config = dict(
    translate=0.06,
    color_jitter=0.1,
    decoder_activation='gelu',
    eps=1e-08,
    steps=7200,
    epochs=11.8,
    weight_decay=0.4,
)
Rows from block 4 of the encoder of a small image VQ-VAE, named by matrix and row number. Rows with one number belong to one channel. Each number is 500 + 40 x the weight over its row's rms, rounded and kept within 0 to 999. All counts start at 0. Numbers have three digits each.
Before each channel's rows are labels from the 100 images, of 14976, where the channel reaches its highest value: "responds to" is what is common among them. Only what is clearly more common there than usual is listed. The data: photos of plants, animals and fungi (iNaturalist).
# convs1: grouped (3 groups) 3x3 conv, stride 2 (encoder.blocks.4.convs.1.weight, 96x32x3x3, each kernel summed), inputs within the group 0-31
# convs2: expand pointwise conv (encoder.blocks.4.convs.2.weight, 96x96x1x1, transposed), outputs 0-95

responds to: class Aves; order Passeriformes
convs1.27:556499435467508465463523455541491526500539458472515510491524486536517430389484505509513588523549
convs2.27:541599490483450487554505440503507557514460479492540476400500446448474490442513546523515479508482480524520526451485375530470507559529488513535451466490433448533567467468488540520545502435454508491469532513472583514463495496445437502500553535513526506546554422493524503510523512554447512455

responds to: class Aves
convs1.67:468512456467515489421506455519420455552510564516468537455489512498471576535468561450480520466472
convs2.67:461505528463522520426499486486459519543526422514455407486558487530518509467512476409461533507480561501475508519446463518520477491473517482440427547538491440528454467566540535468534552514418519517530519520452520508480554463538460608497551504527480508486461537548537455479449473529501411445

responds to: order Passeriformes
convs1.20:509490548512564499449470531552539544536571468502506482579473571531447560455524486489506513523444
convs2.20:555543566580492523545459579494511517442571491528439508515487522511503509487479547542431528498446510527442425475495506490500581540374473519431464500550529487511496431484483504501515523492495500472525448487411489475481500527491544498501478615485463515487469517517485592490513477487557471530

responds to: order Passeriformes
convs1.73:553504563501461479585500482491598517471478524531520487585469554518471534552555500524505534482512
convs2.73:539522591515472463509455506510457476512571487507529557475498486497524533588528484465504545472474503437469468499473522443540566511492463490538575434512513532509548465464462473408486468553517535474484487499409508453455565557478632460529506498509450485474490458460488545512501563447499514526

responds to: class Aves
convs1.21:498512411496516485503526535503383477506440562514488491496532529579479500517473493442457471488448
convs2.21:502474467495532506430510462537385464444471460493521466538495476465558435480502539470511518544440544514459460532407487517497525490431533436512458518473518467560491506512495483462504555548432523536541491577496524382511440501516530500485545465500471518502505508618506481508532461447502454508

responds to: order Passeriformes
convs1.24:474532501534486496537525445540529532457566423516532541520443418466476526448513532558497495467558
convs2.24:541547494456467494556449583416541526487490519447507571471459498532505525517496480572440451585527455520497519489500465438475516554486474554434432469450537554470505441529484508519523479458553451457450493478496531607439522540476470478445502569488513509546496525462487547439516510514467482486

responds to: order Passeriformes
convs1.91:487499564569524460512478497501538525583476582452510519490454422519482508570490434511481496496460
convs2.91:516508478479479518490542465536494551540431506445536498441530448467467505487480540531551471597521459445479469440508472550430500472454453500558491462455515436498595560458448517487495478427492572513436531508428550483511494567517494511465500474557519501524486415496441555447511525480487520450

responds to: order Passeriformes
convs1.14:546569445538530532427518511549521457505537487551483493548502474590516564458536522464460472486515
convs2.14:452544494553496503513554512495450464477502476519524480503600498472488507490451582512498466552525467457518489483531401561447505450516477529497508493447477463501549604478491545483508533425452539489489580500445580468502434502516444538479505496585531551473577451518504524466543524564492501501

responds to: class Aves
convs1.16:494487427460476502493506470535422521521497605515442480493536532606526499475477473448491486502503
convs2.16:517531472525474520474516451498351468564509450506580465501515504445496493491492526454480484541444566502459535526460526469500513515461518450517494544534429471493490517458536480476472559499434510489535571590498444406502488515488529559522498481480404468491459468569524516480496509463465435523

responds to: order Passeriformes
convs1.25:439502518572495519512429452501514500584540504528479543585473479451463500548454503507458444521492
convs2.25:473477476461541570482495527559543503553472553489489458510535461524522500557492511524542483554553470490491620473533477484472504448559541508543482508484585476469530515524476507493500479556488497471474559494535553471449425508486471483514509469574544599474570471503452455435453495498419577534

responds to: class Aves
convs1.3:541629502540495530513519529517496508479496425557547499481514438524555522493477568463528510532493
convs2.3:481516561461551544458517528461504558515539474494506485508528501531528559487456519482502558472537547502515515556507386503488474416464453496455491568545470447540490442531490560515553548523435531502536517547463575491413519516524448524462597525535533529462502546548518466443432469504501484463

responds to: class Aves
convs1.13:449486452489432559489456465483477538472551541523442541482503517450506543565467490522511424502570
convs2.13:497557498428515544445552479536478497523551510527463419523536447550548477501486484430474520500538554513475569530525542568561461496565579494487456502527505473503456481563519508460539530583427466511501540516483503530502493444522477561509543531577394502538493534519526444498445502501447472471

responds to: class Aves; order Passeriformes
convs1.22:515505452513485515376406521536517435465504490432509504490546484516543498494483571489518495481478
convs2.22:498548506552502475530566423482463537456491479437506512360512557491469501395464518493512451539448480492516504446531544501455479495491533523519457486480543446519591489451413453520523505433539451522497487474507489554475489506472498548502469527509466446461430474476452519525436507498518507427

responds to: order Passeriformes
convs1.2:485546484516480499488493580541511464438523442476583512512456478446521414461566523473458477494487
convs2.2:532582579471474510536539458451492522541536503420533566434488544528506550487459480471465482450503505442567473486448513488466550465461428497492507483535470526467523436499485434475525452469506466450512493467484469616433569543578490501514521478493481434474476483454493512459453503495463464435