A small image VQ-VAE, trained from scratch: decoder widths [64, 64, 128].
Rows from block 11 of the encoder of a small image VQ-VAE, named by matrix and row number. Rows with one number belong to one channel. Each number is 128 + 24 x the weight over its row's rms, rounded and kept within 0 to 255. All counts start at 0. After the name is the row's rms in percent of the matrix's.
Before each channel's rows are labels from the 100 images, of 14976, where the channel reaches its highest value: "peak at" is the part of the image that holds the peak. Only what is clearly more common there than usual is listed. The data: photos of plants, animals and fungi (iNaturalist).
# convs1: grouped (4 groups) 3x3 conv (encoder.blocks.11.convs.1.weight, 144x36x3x3, each kernel summed), inputs within the group 0-35
# convs2: expand pointwise conv (encoder.blocks.11.convs.2.weight, 144x144x1x1, transposed), outputs 0-71

peak at: top left
convs1.61 078 [155 113  92 109 150 146 129 140 124 159 119 152 145 115 166 111  76 115 124 146 111 146 139  83 130 138 115  98 128 145 188 156 138 158 144 145]
convs2.61 127 [163 127 121 160 100 133 110 122 124 111 100  72 132 120 112 101 111 143 128 107 124  99 101 105 131 130 115 105 114 169  95 160 111 117 144 100 153 142  73 119 121 143 105 139 117 154 116 104 119 130  80 138 135  84 105 115 101  94 112 112 106 155  90 181 134  96 165 106 111 133 115 104]

peak at: top left
convs1.33 075 [140 161 118 135 166 108 126 131 107 117 135 145 112 127 126 153 163  78 108 156 149 137 146 158 143  87 116 158 102 111 134 123 114  96 178 165]
convs2.33 107 [120 110  89 154 113 162 110 152 116  90 123 101  86 103 114  97 119 126 133 115 130 114 153 115 179 126 129 160  95 167 129 155 120 120 143 108 128 173 109 141 133 167 110 136 123 119 158 111 182  98  93 117 112 105 107 110 123  91 118 126 157 153  93 146 137 100 153 122  98 160  95  85]

peak at: top right
convs1.17 078 [141 141 163 113 172 137 125 130 118 137 168 151 117 128 142 123 131 103 137 115 129 101 161 144 132 123 142 140  39  93 106 152 110 116 117 145]
convs2.17 111 [136 135 127 142  93  92 126  96  94 108 115  88  92  91 115 115 111 101 126 143 157 116 149 116 137 141 131 131 120 142 121 163 142  73 120 125 193 166 136  97 125 173 111 127  76 116 143 111  98 102 111 123 119 104 105 100 106  85 128 120 130 149 103 141 155 108 148  91 111 154 101 129]

peak at: top right
convs1.35 098 [125  84 164 124  95 153 134  99  97 117 125 151 117 136 117  91 107 151 147 105 114 106  83 127 127 118 132 124 149  58 151 150 116 124 142 113]
convs2.35 091 [139 121 126 131 122 161  91 114 140 109 115 106 161 141 105  54 131  96 108 141 129 147  91 105 108 129 118  94  88 140 118 146 117 104  95 131 124 121 146 110 125 134 124 171  85 140  91 153 100 136 148 141 120 143 129 130 121 123 129 108  45 140 115 132 140 120 110  28 161 132 131 161]

peak at: top right
convs1.75 097 [133 105 106 122  99 103 144 145 161 129 114 126 129 167 154 112 121 117 174 129 153  84 110 127 119 132 141 140 133  80  54 138 112 132 123 134]
convs2.75 091 [121  81 128 149 179  77 133 125 137 117 118 121 133 137  61 140 139 178  85 150 122  74  65 114 109 113 172 101 157 125 138 119 133 125 142 114  95 146 156 169 140 146 134  71 109 132  52 142 170 101  95 144 135 117 135 139 132 106 107 155 138 126 139 134 126 115 107 109 118  94 106 136]

peak at: bottom right
convs1.37 091 [142 149 107 120 131  74 126 119  71 125 124 116 107 111  67 115 120 108 109 127 132 131 155 144 173 109  87 143 104 106 143 109 154 129 123 129]
convs2.37 084 [ 95 125 146 126  90 129 154  93 146 139 133 131  86 104 166  55 117 134 133 176  87 114 122 137 135 138 141 121 108 151 121 137  70 126 130 112 126 108 151 100 140 161 135 164  96 123 234 124 148 114 146 127 111 113  96  99 148 117 126 111 109 130 155 111 145 128 146 118 130 143 149 133]

peak at: top left; top right
convs1.24 106 [ 76 146 176 136 133 130  93 136 135 116 138 172 100 116 129 105 163 123 100 125 137 145 120 163 142 130 139 153 149 152 117  99 124 107 184 139]
convs2.24 099 [124 128  85 135  78 126 137 124 147 127 101 107 145 102 120 136 115 136 134 137 105  91 152 111 132 165 101 145 145 134 149 143 141 102  83 156 181 185 135 136 107 141 124 147 152  95 113 146 141 170 112 114 122  84 120 142  95 114  97 137 117 150 119 126 166  99 136 136  98 117 152 112]

peak at: top left
convs1.62 066 [132 175 124 107 120  98 132 165 113 178 117 149 130 132 102 115 101  81 112 109 136 112 149 112  94 106  75 137 142 134 113  96 151 122 119 147]
convs2.62 099 [133 133 119 131 130 137 111 143 120 123 164 135 130 154 115  92 139 174 159 123 117 157 163 120 124 129 144 115 114 110 112 140 149 139 140 129  86 128  88 126 194  64 127 128 125 159 132 112 145 139 129 121 156 130 144 128 135 154 114 148 157 111 136 123  97 121 151 160 144 156  90 109]

peak at: top right; top left
convs1.84 119 [125 144 147 114 132 128 142  85 123 158 112 136 143 106 107  91 161 112 126 149 136  84 136  72 135 103 123 109 137 134 129  94  98 165  79 119]
convs2.84 109 [147  85 106 157 131 137 102 142 123  94 125 127 133  88 143 147 114 121 121 132 101 126  97 109 174 133 127 124 120 141 143 141 126 122 157 104 127 140 122 168 126 181 111 144 127 144 123 115 125 126 107  91  76 190 103 114  96 107  89 147 127 160 121 146 158 105 122 168  86 150 119  93]

peak at: top right
convs1.57 079 [158 158 132 103 137 167 120 114 139 175 100  86 140 156 148 125 123 130 107 142 131  77 117  98 112 148 146 147 131  94 105 128 135 169 103 146]
convs2.57 125 [132 106  92 152 157 152 106 129 110 112 131 101 104 124 132 159  97 138 101 108 135 126 123 107 170 144 147 130 116 145 114 134 143 108 145  97 135 175 114 163  87 171  76 106 113 131 148 108 115 124 117 145 110 140  85  99 109 114 107 135 109 135  89 141 158  98 143 134  74 159 134  94]

peak at: top right
convs1.32 119 [150 154 130 104 138 161 164 104 114 155 119 117 180 121 142 119 142 130 165 150 115 145 100 142 153 104  96 121 136  67 128 161 132 121 145 154]
convs2.32 098 [159 107 115 127 126 147 130 114 110 117 125 121 174 152  59  97 135  98 126 131 173 102  83 124 142 101 120 121 127 133  99 128  90 116 163 122  95 142 137 121 123 116 130  90 139 152  51 140 111 146 111 141 136 124 103 150 128 117 137  94  33 121 116 120 108 116 122  67 137  99 155 153]