From a checkpoint of a small image VQ-VAE.
Training: adamw at rate 0.0013, 7200 steps, batches of 128.
Rows from block 9 of the encoder, named by matrix and row number. Each number is 128 + 24 x the weight over its row's rms, rounded and kept within 0 to 255. All counts start at 0. Numbers have three digits each. After the name is the row's rms in percent of the matrix's.
# fc1: squeeze-excite reduce (encoder.blocks.9.se.fc1.weight, 18x144), inputs 0-71
fc1.0 140:144148150135097098146142143124137121150145083179125152092154158151152175178125116135158145126097154124123151127146110146106181135134120152164132136138113185144137165098135145134158131141157152118138174131144129167119
fc1.1 093:138137142136122132129120157127151144157155102192145156092129154140153150173121143121150126141122153144132167131151128147119167151125119135167144172130128208141133162106141143148161144129150153119119163154154136163111
fc1.2 105:147153135131171140148157138122129109129129066194156155103138133128131153147151111128157158153099148139124147113144112161147164167120123159197136185116121161166161150098147153124143131116125146097141177106151148114089
fc1.3 075:147145125154094116149166114096087087106130103181146169091160125151119094109172134119181118175120110160079093134135114144112129154148139145122137168150119140149175134118133161123122123105125131129143175115140143155091
fc1.4 109:112109145114166175106102158159166155156164139120109108156109104102158167146120144116103121151145162100154147137103156179109173118106150116115101134100142128100096100136128094144153141157147157146101097152116098103149
fc1.5 135:162149144142164163149160139115141118122133083190136150122139128144145161177138110128157139152105148136108138112159095170126177132127102143179132162142111136148165168101159134132148168122134149126153147135139154116114
fc1.6 089:165146139133184181138132136148160137130141083173139152116117138124160172160117125125177140173096158138110137105154116180126169143126114125177119174121102169128140153100158127137155154122144150116154143095154125125134
fc1.7 088:139141103144192182146151113125116108086102092145165150128134130142075101105142106142152150123113099136084096115149112127137109136148109151130150181144096076155150144120171145097119143107098104102137142126136155121108
fc1.8 093:127123150136156137134136160123136140135167076180144143100130124122163183177136137127172125147126168112132183126141124161129173157123119131190135155128117153148146149118137150142184127113159162119122171114158144153116
fc1.9 073:147160113131154151133123137132116136157132080153150143050163115123110132149137109121162152140131142119133142099157129165124129152171116129139130199113121190167099143106173148116177135143128141093137154162127122124098
fc1.10 060:120126137156147132136123154137140121126135115198139178129118108124151165140136140106162162152128138122093160135134118172112174148116148156162140166127127165138149168112137125129130171124129123103127168143147140202122
fc1.11 073:130136152139113107142158147119149148131139087184138170109143140139166152155113118127154130158120145122118134136145126164122163127147128143161114121114136177149171143127161118122156193137153146125127155135151139113123
fc1.12 035:160092114101128143157140154099154106115147125106116169109089097123151151147161155164147172141092109132147113090094144106120161162129137131106137103111102144130136135115123159111131111154127117143095114148124166136137
fc1.13 038:118102117116164095156164148146108149132158172145099116125158118123104142118131125153116125131099118153129146142104100101150094105149114148154163155171102041145174151138106146128087108141161151116143122153155110147094
fc1.14 132:138156120137117104138154132111120120138133076205150162079151150136118147149154128130177143099101130144132139107159117135146153157130117148180161153122120173161162154107149160144132128123123132110145161153150139160094
fc1.15 113:157139149134168165153151153117133125121146092197143166120146129132135164154119121111175146150112125131094153098163089174122174143124124136173128192115113149158140161113168129127161149115137164128135165150149153124106
fc1.16 050:125104118142146147161144118133131137092141111161155150127141141141114116142163117160118115137141087143068129103163105111153106130104092144163123149133133071116143114142130159106094126135118143095151116063159137103123
fc1.17 175:158162135148146150158148132124126119132127069174147160095156142142151149156137118151168155144094152139115147106151105157135156146144106151174152168138104178151149168089163140130148148125132136105145172124142146117117